A small image classifier, trained from scratch.
Model: 7.43M parameters, 32-pixel images, depths [5, 5, 5], widths [64, 128, 256].
Training: 13400 steps, batches of 384.
Data: trained on stained colorectal tissue patches (NCT-CRC-HE-100K), 90422 training examples, 56.9 epochs.
Rows from block 6 of a small image classifier, named by matrix and row number. Rows with one number belong to one channel. Each number is 500 + 50 x the weight over its row's rms, rounded and kept within 0 to 999. All counts start at 0. Numbers have three digits each.
After each channel's rows are labels from the 100 images, of 14848, where the channel reaches its highest value: "top examples" is what is common among them. Only what is clearly more common there than usual is listed. The data: stained colorectal tissue patches (NCT-CRC-HE-100K).
# convs0: first 3x3 conv (model.blocks.6.convs.0.weight, 128x128x3x3, each kernel summed), inputs 64-127
# convs1: second 3x3 conv (model.blocks.6.convs.1.weight, 128x128x3x3, transposed, each kernel summed), outputs 64-127

convs0.78:450597504595427499368479499522496604543477653450537505485494544518564427495516451465478505522502511458478531526423566459381580547476493461502476491474441513440489452490455434451481505553440516
convs1.78:464556479545467526448479470516478544469504486495476403452416605518507385475399532534503509486554527539528543526488379446446448434429488482368483544392425500503532402510467411474430613390521516
top examples: tissue: lymphocytes; tissue: debris

convs0.84:453538481358449511558514454506444509533542495498521489486499509517536538586381483491492469483521556532545575553441487521525457511466496500521484460538544653432435475452477482424550465429460489
convs1.84:428586528487488505479466435517428475416498545412536565483474472473592605507417427473510477531477520473461526518451484555531472481523484479483453478526521530520454638606481499465482438404449491
top examples: tissue: tumour epithelium; tissue: cancer-associated stroma

convs0.127:573531507486542541555462504533537546478508437539527599442555482483522497469469477508604534446567555461450475476541532464505555512450452484518436479550463493598496434503468543544453508484488557
convs1.127:519471504380536523514475513511499576608533501545509400462549485465468499506487483480526550448451524549595528339449445489520515414508533535489459500464522497406462513471455483531563386514530480
top examples: tissue: tumour epithelium

convs0.117:477515476530538498338499559509418460486527494517441539533552463461516504587352523414501483410473531495560463478557470505529453481465521500557500546419553559419477386487506535509428450470506473
convs1.117:476519480573474511566469433455527423533475354471498518529582532532568505541349454455463470448469426453511522414467519422500558527455572486480490472437515478459513460456467476609521408538410563
top examples: tissue: smooth muscle

convs0.25:554483452509508535549542507505594581541535497566525519518443476569425498441518493468536484489444519400510545403461542358468465590464564547499543506420481390488486474512499524431536527513490524
convs1.25:485377594463499480477521494460502556530463492460402592494456509470468419447543446594379471496499576534517501435509484555520535485518528445510526477508524441477490456436425437565463454484376507
top examples: tissue: normal colon mucosa

convs0.70:494412541471536532559479535475519520476487471518500493469500479515452507568549427533546570527466585451573404504457483503510453566469494539490410496528542640531472413508455503570554511422546495
convs1.70:575486507512412546495442471516499539466521397542529422445463549513496503519504549416476556475625601493574534442398446526534514507469510582533478490474554521432559477489453486607559535531512565
top examples: tissue: lymphocytes; tissue: normal colon mucosa

convs0.29:330503562488453496460554542476449500436425498470530389556454473525536515527448520464519479480509505472516502522513514496487552463401473532471505522479548676570447467552494499424540490409476510
convs1.29:594525481554462541414525549470480435420478473507484487621533406483553569626511502465518526531481494563489456530560524521520559576402505484530516475551488488626459496544446535520481513514471563
top examples: tissue: tumour epithelium

convs0.123:561569472504522495414507555447487479454483470583510487529475525509584604422454600511470529367527499466508518552503523431478455466441473536524473541476416554497533471568474567456528423471331513
convs1.123:496506459504543457518544453489533433417511453433493548540517547498559550477546544506449531439437458515510500576511598335423508454486445515555566538437373487466487534491508457424490575525531504
top examples: tissue: cancer-associated stroma

convs0.105:419551544471506461395424501510510506556504439535464442540547553575525463458465577535573551409586494503516476512479508530467514530501522577517494452476428590614508486484451550543454380483411540
convs1.105:527388497487460442563464525517501541432577472460541521578412581506560580519503558501506506499588499601479520519530519503461573504535493509507468525608470510563496530461487525508527526574480519
top examples: tissue: normal colon mucosa

convs0.95:421521494462500439441494552573453477472557484511471534495421499474517347429465567491527478471568488509506496458519504385430508411547502556514511510514441535591505527457509491553489452529509479
convs1.95:545455503444494455577431503548453420537446503491489400546548465553499424529492437396511545506526457498530509488585531444460527495518598511551444577550502541521536505478481518440546483498531573
top examples: tissue: normal colon mucosa

convs0.22:515503516498547490543521540425474538454418556546640387587431494541507540408456486531610409519549476437503501452555474443421473448441475479471475467475540539564436517587537535434477532500497560
convs1.22:548547497603506618536495569447495454585467523560546499391487422428489473487498499491483394497490461548503405433504520501459554464506484532475504446481434472532557514455585451387567456500464512
top examples: tissue: normal colon mucosa

convs0.75:519544509513572527495448521433413503493527506528469515489530553454552425419454475578500571526533558516571448508553550412555524512481468511453456523484405494569483437468449510540499389550445545
convs1.75:519445555389515543536544527502558520489489504506509521516505525459534433451448532484415514473592518524555518445523472432517542527546535503472442432521494478467477568431428468525559565498502512
top examples: tissue: tumour epithelium; tissue: normal colon mucosa; tissue: mucus

convs0.65:560554388467517562492494477459515504449548483515554541477450462525513540507488458582486483376504498545488542467382429532424481508467453533474517447495535577471546358459536493485560479245478495
convs1.65:499461438512572534365566504523550488579570440512596540529380474499453536462531484575405455414425503501495580488424499530519429513563460560491422546530502470518510591483506518502464446551478528
top examples: tissue: tumour epithelium

convs0.60:498514524498489543546518457530491515499482405458459503523433494508538424565396429335586517476503574424481534432499473476499449483509515566464552531526572526532522424463516506497532454447506464
convs1.60:461498463428446446502493495539463522481507569445555469533502493453514545526492524476497524541547556548394526499399497490465488419452474405595368451497558504461372459519481584477488500547486487
top examples: tissue: tumour epithelium

convs0.64:502500494504466514503560535466491530440513427458495499494443548563509509584484452479500572480500616512511519521462479503491531503500439541499471507544512578557512488455483513442555531494506538
convs1.64:573508466497474548457513518527500527507548426515492424508447501507482581554558561367476527504597556542464579556469440501496542519552437521474473492585529525552543495542488585407507496496456569
top examples: tissue: tumour epithelium; tissue: lymphocytes

convs0.3:403529533522499410428523526539460512525576428469499450484422566457527500474425517441575516489572575518514559557408500409518411481555521517510486486478589508543453564399456526455516452492457510
convs1.3:512492483547473455459474398457464486400495563458506515528538523517587581522500429370563481603483465477460482486535514450455486461548485521522523540588493518530491542539541451362553392534405516
top examples: tissue: tumour epithelium

convs0.104:487470501456517488442508574479519530473512446553465507492511529531479501548540485411461500544480462483450519373509396506491407483458513504413468470474453530329468556491546545466492507590469548
convs1.104:542555459421511455462519549468575471572493450528504435467525463551472326494542448446455528412472433537461495487498597350451494486422474536519512465530428536427521451665463473428491490485546543
top examples: tissue: smooth muscle

convs0.54:502458465499515529484512525508492544395506486451485542541513482547488507615455429518499542453415579514506492454464489508498472482543493579477443506517578593482513381483553487532524522433540524
convs1.54:527448504480412491415474450531493534457536404476531483438432552458460478521434560483503535490520580534522558443469457524501507552438446512590435501406536507459450457532496598612535522525521516
top examples: tissue: lymphocytes

convs0.103:407530495439440439528545488519463511408424505542512365502469524500561579461466587524481467397529548478532550554539511473508495458452428477534498490491504603514436462522459521441536510434473506
convs1.103:520571537531440498469515477455532426482507487444514551449478475506573598579418514526506469524431527478498460607506513518477407479373491489504589482551444539556502507484496520460548523492474545
top examples: tissue: cancer-associated stroma

convs0.28:546481465573414526426510476527579524554543532395624492538462426528464426544511465451522491495514504494519605572501491467442480516547515500504445527541424468550550469502555496378442491497351604
convs1.28:470494387523467516437446460462453530537500564477445507475466574461499379518547581393532425510434447523528434495568409465425602514453439438461540465393502494491531485517521559534444580559522434
top examples: tissue: normal colon mucosa

convs0.24:464485510484577478413531575470519514526528518507407470460542539522499456542502407511573466498566447485442474507482379492557413498496519531420458622461489610535525427502515496468459500459471490
convs1.24:486482441531476520547456537505547470542519373554453400499533483556506446539500542431460523426529468435574548512451467434568477456476549563461501493507484493519571475460512532543522510533500600
top examples: tissue: adipose tissue

convs0.10:429435513463482488570500495416440463443503502421428506522466512520435467567399348534493513550528522524543490478524492485501507419542387569507451458508571578518548476448562495512504531501525562
convs1.10:524496508518499487506477531490467500426490443502469464455479479474421535521425481480520476527536518452497541514519465594540474597521514465533333463524523480513512413532535578546532482483556462
top examples: tissue: tumour epithelium; tissue: smooth muscle

convs0.97:480458362522501550509512463355505512425505419500419522463460546505483549484511389527596450468625556545522473551472528547513546479511436506384521511544561435588533417463484506479533417341451554
convs1.97:394515498494600513501509551522467570469529507471505537495502528474441568410457504516543502515447501503382553514519481519521545501651509469420380497498532485504436573516513477489433446557471358
top examples: tissue: tumour epithelium

convs0.51:549490520298554527530587517471494497495457472515495460584511500542527492504486490495451473415431585454526570492458419480477421500453511546513447594528530573544456448470478578482530455444497496
convs1.51:461469442536438553436502450442505330506454449480443443496495550482521532497485473515472506551517516473512476517455499524518374447444554473510556485503370469530613453325508398543529477505459477
top examples: tissue: adipose tissue; tissue: normal colon mucosa

convs0.68:497437483536477485445486454481502500536537534551432396442522618463428522546514487481529446470538499512570484518452410509587469586532521508402523443474527405436533439487503454498520524497432560
convs1.68:510398492498465486410540543485560548516444557551456587511398485517477492487625465596547467498427397558472459475449522419511468492619440537356509546584499518463496586569527461416389477550450452
top examples: tissue: mucus; tissue: normal colon mucosa

convs0.42:566512468439613509483544590481539473504552511528573533542547413540502499403489517457538449512491493458457572493489409441530486451451453538473463560420550596626511475485540473549517422453445489
convs1.42:495526472586549477523454448517527327561484485567525449504630494531554481528514531420483446517512495441511518457506571465545472461430574527507546479490420512516521477459503457513560463474486583
top examples: tissue: normal colon mucosa

convs0.35:476364498486526481502525530404447513480579549469472495530446613458345461513524401468407452469542571566554437569573461526467515506507429470449514479525500404542509456418485438502466503550512541
convs1.35:421390411422417447477509489539491478511517556439429465463436503491393464546539606538571459571526462532488499526552461556538541534581482525511463522487494457439546490562538517580520477541529430
top examples: tissue: smooth muscle

convs0.82:497563463398614526500515502568559468505384387611524490501480425520562452464562538520426495414440506454483521384491473459524446515526541545438431542562496547544462494484474556495568427478429475
convs1.82:399513491487535501535569499492526455515420499490437534536469425490540393466538456546469598507531503557469482550417563549452420412482465466533504472519450473508493501512481412436439553469561483
top examples: tissue: normal colon mucosa

convs0.50:445528387509484510596419535502509540461506540423500462508519439547527529458521458622498510452490493552547520465451532504516534555510455506506473431521495526542457454478485488527547562482489529
convs1.50:558544532602551535596514477458479543500406531457528482472409446558505498536476435514557397432529534401486462554448532559499517570409487573471473532482524472510489411510540496443390493387573460
top examples: tissue: debris

convs0.121:412561589500468481515500406493508464547498455451488494522459532540502538560513526499545446373528451473474533515471502525429517489455539562502503547501495589546597333432571480556470482507472527
convs1.121:494464487458496372508463615556471533505570340473502463561459563497420520541493538595482551439479493555535524510451512548493431496482457469497511522468526525538433505496472605676493549490503510
top examples: tissue: mucus

convs0.23:450500475481516569455576512499489522537565526507496494567594491560425560645406530424498488537489507506556529499538498450545441413439454481464497521453495527467466432547450438482454513449544537
convs1.23:489505541509454507356499535484531430576468464565532535540543524469525570561507492514489469508458544565549570434497524509612501492490535483506522528433599449483529557540450511556471450473448600
top examples: tissue: tumour epithelium

convs0.34:413473385373510565585554474464470495426509557381426399540515519485502463496437357498533528518595506505579517502536446445572410443517453499446504536522554508595568482468557523493478530472485524
convs1.34:444554455567573502517463582531412427505384524453428454506537354477512467459409449519504497545530517432462524547539492513503428443515561414470438413475499489539503522516542437467462473401579432
top examples: tissue: tumour epithelium

convs0.72:548456461507480560468526457425527524436513418532431474505445538499531560472491456539578480428569474563512467527435471493513556437492453515307528496534501453563535439447501489454426452423463560
convs1.72:402517455484589503420561578536518540423495486461497519474443503498444513463533469561568508516461471563442505477514481510507552425601490495397432536482507496526429530565543509468434539499471403
top examples: tissue: tumour epithelium; tissue: normal colon mucosa

convs0.89:463515474491490564494509476491439472453477496532449521496450494475535457436505495574429512560563474538552467515539560429542555459522476512458518480539432374612609430523552501526444490503477542
convs1.89:504423597375577424522507555502501492427509571490496456514440471488449452447444531608535465477467520460477544551554524400403530485584402503476507531483551508561400493534474497454526583432516450
top examples: tissue: mucus

convs0.73:555464500473342499536489453473553496495489496483522536480474491480528556505485484551493488457536518475498553484531493469522543524474401499524463411501484408494561526410550521456500585561537539
convs1.73:601542495476502494527519569465508509539484488418478412469486496512494496530550478506499410408492517472515470481521490517384459447472333430429475478556500527516527434526548529424465491469493430
top examples: tissue: mucus; tissue: smooth muscle

convs0.126:529539613507535470486461429498469496433488518521419443516528550543530564467475539504602507497529499485449483349547551462528434498524463509500416488462542490447499504475474569489502529460548502
convs1.126:505527451451402530507537443463568549522453465506425513484451562563479468526502548558424540522545504495450499565568489471481531433474477562455556530506523498503571540500540457531531499586482573
top examples: tissue: debris

convs0.109:519508389414498516618547499365491459443498464459407502525522476501529503509460436473480528522487470481473552397503481472450495407381481544464460528429596531523575475437567526546487513470577546
convs1.109:451555529564572499559527531431513386423463443475497456526551511550460445441406485487421504444519508431414503575558531567514449505454482423456359474498458524596511513476510429594489539442505518
top examples: tissue: smooth muscle

convs0.48:410510548418408567489595434462480471521493562494381481583510485518528520535431486474385433459445519476563504492507541410516493485461529483523536501444539423434520480473518565451485480509468464
convs1.48:528557539508476463342502609474493486414460523466542576573581490508585463474532475561434466469467542515475486426518543388494423508477477443514510508450591500404463530527476464492429518476459584
top examples: tissue: tumour epithelium

convs0.17:519469490507442529541511491520455503490506434437498535525505502527483502615394453398512529527500653481582565498463494513514504515513497563540466478517553526462494464439502533503540460444533473
convs1.17:498528510482435476417484413526454524450513507454540509487487513454512562488413506478446481575556575505429556447432440497454506496489439431585378472518548488443412494552483558504507464509436483
top examples: tissue: tumour epithelium

convs0.79:497539541418566505491529543521534487479536473480517524475505474561518542471478473493594497433570515515442512493356483473565545492500460562469396582463504634614501422453446509527500497397478521
convs1.79:572478513559567488534496463502524494525529479570468470513561461524520537488499516324535528565454462434574469377391471479546403527485549535513507480548493477498568481450510525567602477527497521
top examples: tissue: normal colon mucosa

convs0.63:571543429461572542524432436538503537519538588459562532418543473485510494412520554528586453540519475524396569446346401522445504487527517493520464448441517491547512485479492482525540524400481520
convs1.63:552503469530473585496539405414513484502506615470520577505554512568456476496418490540520363566423474444560490452391505505441385389423499530489519502459485505476574520531545475504542470400509493
top examples: tissue: debris; tissue: normal colon mucosa