config.yaml
arch: "resnet"
model: "image classifier"
dataset: "stained colorectal tissue patches (NCT-CRC-HE-100K)"
train_examples: 90422
image_size: 32
crop_scale_min: 0.7
horizontal_flip: true
translate: 0.06
cutout: 0.25
targets: ["tissue"]
num_classes: 9
norm: "batchnorm"
activation: "silu"
depths: [5, 5, 5]
kernel_size: 3
stem: "single"
avg_pool_shortcut: true
widths: [64, 128, 256]
label_smoothing: 0.1
loss: "cross_entropy"
init: "trunc_normal_002"
residual_init: "none"
optimizer: "adamw"
lr: 0.0015
beta1: 0.9
beta2: 0.999
eps: 1e-06
gradient_centralization: true
steps: 13400
batch_size: 384
epochs: 56.9
lr_schedule: "wsd"
decay_fraction: 0.3
final_lr_fraction: 0.05
warmup_steps: 670
weight_decay: 0.2
Rows from block 8 of a small image classifier, named by matrix and row number. Rows with one number belong to one channel. Each number is 128 + 32 x the weight over its row's rms, rounded and kept within 0 to 255. All counts start at 0. Numbers have three digits each. After the name is the row's rms in percent of the matrix's.
After each channel's rows are labels from the 100 images, of 14848, where the channel reaches its highest value: "top examples" is what is common among them. Only what is clearly more common there than usual is listed. The data: stained colorectal tissue patches (NCT-CRC-HE-100K). In brackets: how many of the 100, against the usual share in percent.
# convs0: first 3x3 conv (model.blocks.8.convs.0.weight, 128x128x3x3, each kernel summed), inputs 0-42
# convs1: second 3x3 conv (model.blocks.8.convs.1.weight, 128x128x3x3, transposed, each kernel summed), outputs 0-42

convs0.40 205:146139155135095134103136090093145133132130142084119178110108156136113151113123093132093180034105114101112162109096154135134140155
convs1.40 138:173150138098154133145084092094160101143087090143149172164134080085105107122168081184120113139181086120121166090098083144046097092
top examples: tissue: tumour epithelium (40 vs 14.9); tissue: mucus (37 vs 9)

convs0.38 167:185144160133160154117107092098109116096136103097128166093130140135127150124123093120047152036125097076121172062080180120143122149
convs1.38 114:088168180088175113118118078100107143114131158135104131189140115085088110163158142158129135125154098120114122153105098097149151094
top examples: tissue: normal colon mucosa (81 vs 8.6)

convs0.10 093:149167164122106113125112088118134080075076162094135136101139088185135140133132120129073101114182133111092137126144114199152148202
convs1.10 080:075144124150135116132095076142092105112087085137156125087148181086107132073096109163153076138128092170186176112101118164113112126
top examples: tissue: smooth muscle (73 vs 13.4)

convs0.6 106:099140199121117079150121090088132101027099132069084154136119090159139120131117105123077120116140123184121076173155115175125145222
convs1.6 119:118144121166130130136101104175080110076132083083133110106175167108124116042132071133126089116122118122154140081091177133105112102
top examples: tissue: smooth muscle (100 vs 13.4)

convs0.55 092:085145169132141085146149102106137116064096149076090145133133097149122117130103100125070098126162155182129094191158138192133149204
convs1.55 099:117160126159140125156078098196121115075137089116140109085167168086132112087119095135117094103118107100164142091084190146098127111
top examples: tissue: smooth muscle (100 vs 13.4)

convs0.32 075:122143143139091111120134110104148134110158132092133143098146119145081147121078118108116121105163202147152167183151126171129144153
convs1.32 078:145134151114154194173091102148181060110169120148181171050136153107125090137017120167136083144211112114198130129098189130165100113
top examples: tissue: normal colon mucosa (78 vs 8.6)

convs0.80 104:119167182130101074144116070103102131072125143072081141154140110167118139159115088127058150123160130154113124127140113189141149212
convs1.80 108:118167135158151133135092092154104114095137065097149123098195177087112102085115085157152067139132107163147158097075153150100125080
top examples: tissue: smooth muscle (95 vs 13.4)

convs0.65 070:171105144111171159153124136135098115072110163135129115142109142140077123126140165105129137156138136169112139127129148162161132158
convs1.65 062:176140153116191149123195129173150130149135121098219109126117179148109190101123144114134115124132156133145180192122143155147156128
top examples: tissue: smooth muscle (67 vs 13.4)

convs0.82 076:116163101151077120140102125140118159136131145140118180106127209085111141118096090083105115139145118162101180127126157166112147117
convs1.82 089:169171166125125180141141150103185200123062139096142201122083131114111103153082100157165086147208105158143142132114184131141104108
top examples: tissue: normal colon mucosa (98 vs 8.6)

convs0.86 089:117111110149131124109129110150171156140148088177093132131145217132065172091102145069088125170134176161088159154146128150167127121
convs1.86 095:179168213072175172158133165120176131155126145144192170062099184122078108144039121142154102155208111148117171126101132130183107128
top examples: tissue: normal colon mucosa (93 vs 8.6)

convs0.49 120:138120175147127122180150118150183158115109146094106172147159097114070093153117106110105101131119151255042132167130167120122105114
convs1.49 124:157156135143127134167149123168129098089123099089124155060158173117101114109141104118119108115110133137175130144118221130108161115
top examples: tissue: smooth muscle (100 vs 13.4)

convs0.35 088:129109162124149134130141126153122119086119160116134100134117114121058148142108144123074075168133158167138104162132117171153141191
convs1.35 095:137160133130171143177141091192140127080143098103182111089141188109107113079084096151134081114117117140197149138096145160114144122
top examples: tissue: mucus (51 vs 9); tissue: smooth muscle (43 vs 13.4)

convs0.62 059:127164160114110138141137089149153051106106144079109160147114130137064170123115105102075098114180177173093152172161143151141179159
convs1.62 072:145178162111188186177085095164128118075130111128199153087122162125109088124042101160144086153163124121176141130111181158158111141
top examples: tissue: normal colon mucosa (39 vs 8.6); tissue: smooth muscle (35 vs 13.4)

convs0.106 156:123145127135097113092135078121134110136110144101123158115132176133082163126122086124095143040152152096121166124101145166135167161
convs1.106 115:157131159113124148162093080109188131131115119147176171090114120115115111133087117155139099152179097127161164110128113159079085129
top examples: tissue: mucus (69 vs 9)

convs0.25 172:202147152123151144110117086099098113101134116127123164102116127135110149130115085125052145058116091071135161057058153131154127158
convs1.25 113:101139190112170104113134052107115143126130140132112127179135133116079127136141146158144131137132091140113137148109065098165118083
top examples: tissue: normal colon mucosa (81 vs 8.6)

convs0.79 126:131175189120088072146112062094118126086123146058074166153142133173137134155115074125065138100139121136113130122146108179134151191
convs1.79 118:106173130160139128134075091138099114081124069104130143092178140076096096085114072163152055142135107160135158078077147152097112077
top examples: tissue: smooth muscle (100 vs 13.4)

convs0.11 102:101115196123120106149112095105116102054111140095108141139112095145105131119131116116040125144148108183118095158125126178139139225
convs1.11 120:124148127160143135132128095193081114080134081077146110115171172109115127049121086131129091124115116134153140109092179133108114100
top examples: tissue: smooth muscle (100 vs 13.4)

convs0.74 094:088120199114167101171105092104115105056097146093102147124122082152109100120128123120050112141136114202117080193137124162143143199
convs1.74 112:122141123166138136139133103193071115076128096086135106110169183104114135041120090130137087114108121136147133102105200132109119108
top examples: tissue: smooth muscle (100 vs 13.4)

convs0.50 115:093143190125117071157107085078124099047108131070080161140118099152138126134122099121056133110137110171115080168146105184129144226
convs1.50 113:120143122167130130134101097169074108085132083078131113112176166101121115052138075131130082116116119120148135078091180138099113096
top examples: tissue: smooth muscle (100 vs 13.4)

convs0.67 081:138120124116160165160106140119103098127131126085180160140095184098082143072169156114099166057127142096175185097077151145145140184
convs1.67 066:165145117069133106158138142106146134197133199212145123155103112152135155131143154112140121130113099094083146173165054137129120173
top examples: tissue: mucus (37 vs 9)

convs0.123 088:151127062137098151102115102113083127157113138160149134139107158136120098078139200096130155135096129085130204151143124124150113106
convs1.123 087:178118147089105117172148190105149171158093169116124162165079156080024164145171141181151108132123125186154172096109071123088100149
top examples: tissue: mucus (26 vs 9)

convs0.92 154:121140131139100110081133088121139111153127142124123158138130184130079156104131094115121146052145158091128152133105150156139158165
convs1.92 111:175132166111129150161096097118216127151117125138199189103101118109124124131084118157143096151177092131142170099122115160058093117
top examples: tissue: mucus (74 vs 9)

convs0.115 130:128179185120081073145116074075126109086119141040091176148147138173141142156110072119078140079147139128125122129146106179125145187
convs1.115 124:105165126162136129137064090133108083082144070115125150096174137076105098081126070155143054139144114140140156067077149148095115082
top examples: tissue: smooth muscle (99 vs 13.4)

convs0.26 068:161111104121143148115104131158108126163101141170106094118142162118046110117129194078112093177133166157106139176178122144150130119
convs1.26 080:161111147111147149184126142168146168151125150140194129082089182116077120141077109141194122133130131183144182165116133180191128154
top examples: tissue: smooth muscle (67 vs 13.4); tissue: mucus (28 vs 9)

convs0.72 105:149171126142072132080124096154126122166110153136119138139123203149101159123098084124127096088144149108108162101104141168155164161
convs1.72 094:131147148126123141173106071129184162129082109134154170101098131095086115121056134182182063159164103165177141136120117152117094092
top examples: tissue: normal colon mucosa (86 vs 8.6)

convs0.29 112:119170178125097068136112075108109142079125147077065140157144121161121133161114085128077135115154124157122126126146108191131153211
convs1.29 110:117165131160139132135084097145108133089120072102143126093190152081103092092106077164151068140136096160148161088068154152102118077
top examples: tissue: smooth muscle (100 vs 13.4)

convs0.41 163:113141147146081103113120117098149119171163131143136158149125184099120139071139094108133147085142164105135139132100158141128135157
convs1.41 132:186137164121094125169120136104210106162127104133198204135098093107130128147106086154137102119187095106127173061111161135036087139
top examples: tissue: mucus (68 vs 9); tissue: normal colon mucosa (25 vs 8.6)

convs0.89 072:155176072110163148117096131105115147174165135151143103150102194147096137116100184108127121130107109124158174139118094141110160120
convs1.89 074:167138153116167142155165135103209109157068178141139161146077152115098189117119122140132103126193085128142169130143118137144084122
top examples: tissue: normal colon mucosa (88 vs 8.6)

convs0.21 105:107107182112137120178079100089118095060086130121127155127097118115090134121139105112040141129126080178111099153102105168148116229
convs1.21 120:128135123155135145140132098185074126080121092067138127134150168109104147031143075119124097129104113124141118123103192126126107094
top examples: tissue: smooth muscle (100 vs 13.4)

convs0.117 089:142132139138119135081096137176125129177109154184140102157132193107050175123117169097092068177115172148103115109133110171158132185
convs1.117 092:130152146147127151200158082178185172119105140102168132107108158105064119114041106143142063154117119128182149168093118148135111111
top examples: tissue: normal colon mucosa (59 vs 8.6); tissue: mucus (41 vs 9)

convs0.16 157:126170186114081068140114079057136093086110141032085175149144133163145135146118066127082138073141118127126117136148105178119145191
convs1.16 133:105154122168122124131067092125095095086132071101120147094168131077109093081143059142130061131137106130134150057077151157088106079
top examples: tissue: smooth muscle (100 vs 13.4)

convs0.122 145:128171188111082069146113070069133098087107142040086179151136131168148136147118071126076137074141108121119122122144109180125147193
convs1.122 123:102160126163128121130062093129090105082126070104117147096170135079106101078141066146132064136136110139129153066084140163086105082
top examples: tissue: smooth muscle (100 vs 13.4)

convs0.93 091:116123183104135102173061084088123116042139134107089169110105108124111103117110104117052137137116094212123085152128140153115141221
convs1.93 104:140132128152132151134129109166066131076124100053150145125160168112104137038130081118138088124117114125140110122109223132121118105
top examples: tissue: smooth muscle (100 vs 13.4)

convs0.47 102:139099187119170147171144130155131118083100173102119123159135107139067080149125159113108076174118154218097090175149155134153117132
convs1.47 123:145152124147135153160175134206104130091131101101156106085162199130111171086111106136139085125103147166154140144129210133121152140
top examples: tissue: smooth muscle (100 vs 13.4)

convs0.51 122:123143125136121133099109096153135136163104148112120185099153178128119140098125086109101118037170143080106175132102161188141161144
convs1.51 099:126139155109127134163094100115176181124074132149153160115104116096088101152052129140147087134199094121125143131129159162149096127
top examples: tissue: normal colon mucosa (84 vs 8.6)

convs0.83 105:098144189121127082154129088093129108035095140074086149133129082165138117128116110123068113129145131188117075176157130182129151209
convs1.83 110:118149123171131130140098105185085113073128091093138105097169170103126121054125087130129092116122117126150145085093193136103115107
top examples: tissue: smooth muscle (100 vs 13.4)

convs0.84 103:102127202115146093159119087103136110029109139075089146129117078150127098124117117119072105129142124218123074190151126163132146203
convs1.84 121:125142122162131137139120113188081114072132091082137112105176183112121126050123084132133091116115124129155131102104202134116118111
top examples: tissue: smooth muscle (100 vs 13.4)

convs0.46 083:141158172123077083143121069113106118066138143073082144163146121175102157168115102125064141122158141153128139136148117173148167194
convs1.46 090:128186150140171149148088090138108099097137082112168130091184164094106100082090098171164079144148113165155169109080151158112127092
top examples: tissue: smooth muscle (92 vs 13.4)

convs0.119 106:116164189124107077148112074090107123065122139082079145147137102173127131151121100125064146123146116155104112136142110191136151212
convs1.119 105:120158129169142131131098098158085105089130082097142116102189177089108109067124078147148066133127111156148160083077161144096120086
top examples: tissue: smooth muscle (100 vs 13.4)

convs0.101 127:124173187116075066142108071071123125091121145065077177148141135169140143151114069127070145081147112124116127112128113185121151200
convs1.101 108:111163130163137128126070090118094107086124076106122152094171140072099098070131071150139058139142096149140165084082143158085109082
top examples: tissue: smooth muscle (99 vs 13.4)

convs0.9 096:094151174132116072133140094095124114059131140061083145139129096155118138144102089129075127109162147169139110165154124189124155224
convs1.9 102:120157127152145129149075094174115107081152081109141117094185168090131092077117087148124087115127100114167137085076163145097125099
top examples: tissue: smooth muscle (95 vs 13.4)

convs0.66 092:109136107134157112111145083142122099164162135154107146139128164128047166117103114080131120130113183164104173166167124140132164138
convs1.66 096:195136180051158165158085138130171129125162136135184186051090149107097086155025125184145097160164121175154141110112113117136108127
top examples: tissue: normal colon mucosa (95 vs 8.6)

convs0.70 073:170134166094129127147112068120081078100113143131138124159134142165092151148101126126088135191158104145123101104108120178169186139
convs1.70 086:157160169143189164124107100148117090132132132100231131102130159129095173088090143138183110158176114185139193159113126163112110105
top examples: tissue: smooth muscle (66 vs 13.4)

convs0.76 097:121161187122094083149106065098106118066150136089080155131131115177133141138124098128038166132134103153107129118131126177138160199
convs1.76 093:128167140160159134124099090149078095085132083088143127105179162090101110060120084144151067135135108157148157097084162143094114085
top examples: tissue: smooth muscle (97 vs 13.4)

convs0.19 109:100136198118126081159103090082132102043110135084085160137109096143130115130124100117055128112128101191111086157136110171132137230
convs1.19 116:124141124162132134134115103176073117076127087072133123121172172107116122043141075132131087120112120123150127095096188132114112097
top examples: tissue: smooth muscle (100 vs 13.4)

convs0.88 062:114156122161133175119069124223138143166124168140085130120128184082108137110120094102089100167171153194065157133124186176119140125
convs1.88 071:150167170097156174158147143140167196100103152120143159093100136137109095170071146136148095142191109153148121174115212152170133129
top examples: tissue: normal colon mucosa (96 vs 8.6)

convs0.91 101:091142161128117112132167129107143097043053135047132187145111092139171111136107109110107158096126145163121104182175058195127151168
convs1.91 093:112150130164129113178070119172108138084141082124113129075148155120152145091171099132081118092122135089182151079111138138123142129
top examples: tissue: smooth muscle (83 vs 13.4)

convs0.127 085:114151121139162119120126087137119089170176124156108144138139173135056162125091113076136128144105195157097182168161132136144153130
convs1.127 094:185131192066160170161109123128193105126163137131192198046096151110100092150013126156160081156171123177159127117105142114140103116
top examples: tissue: normal colon mucosa (99 vs 8.6)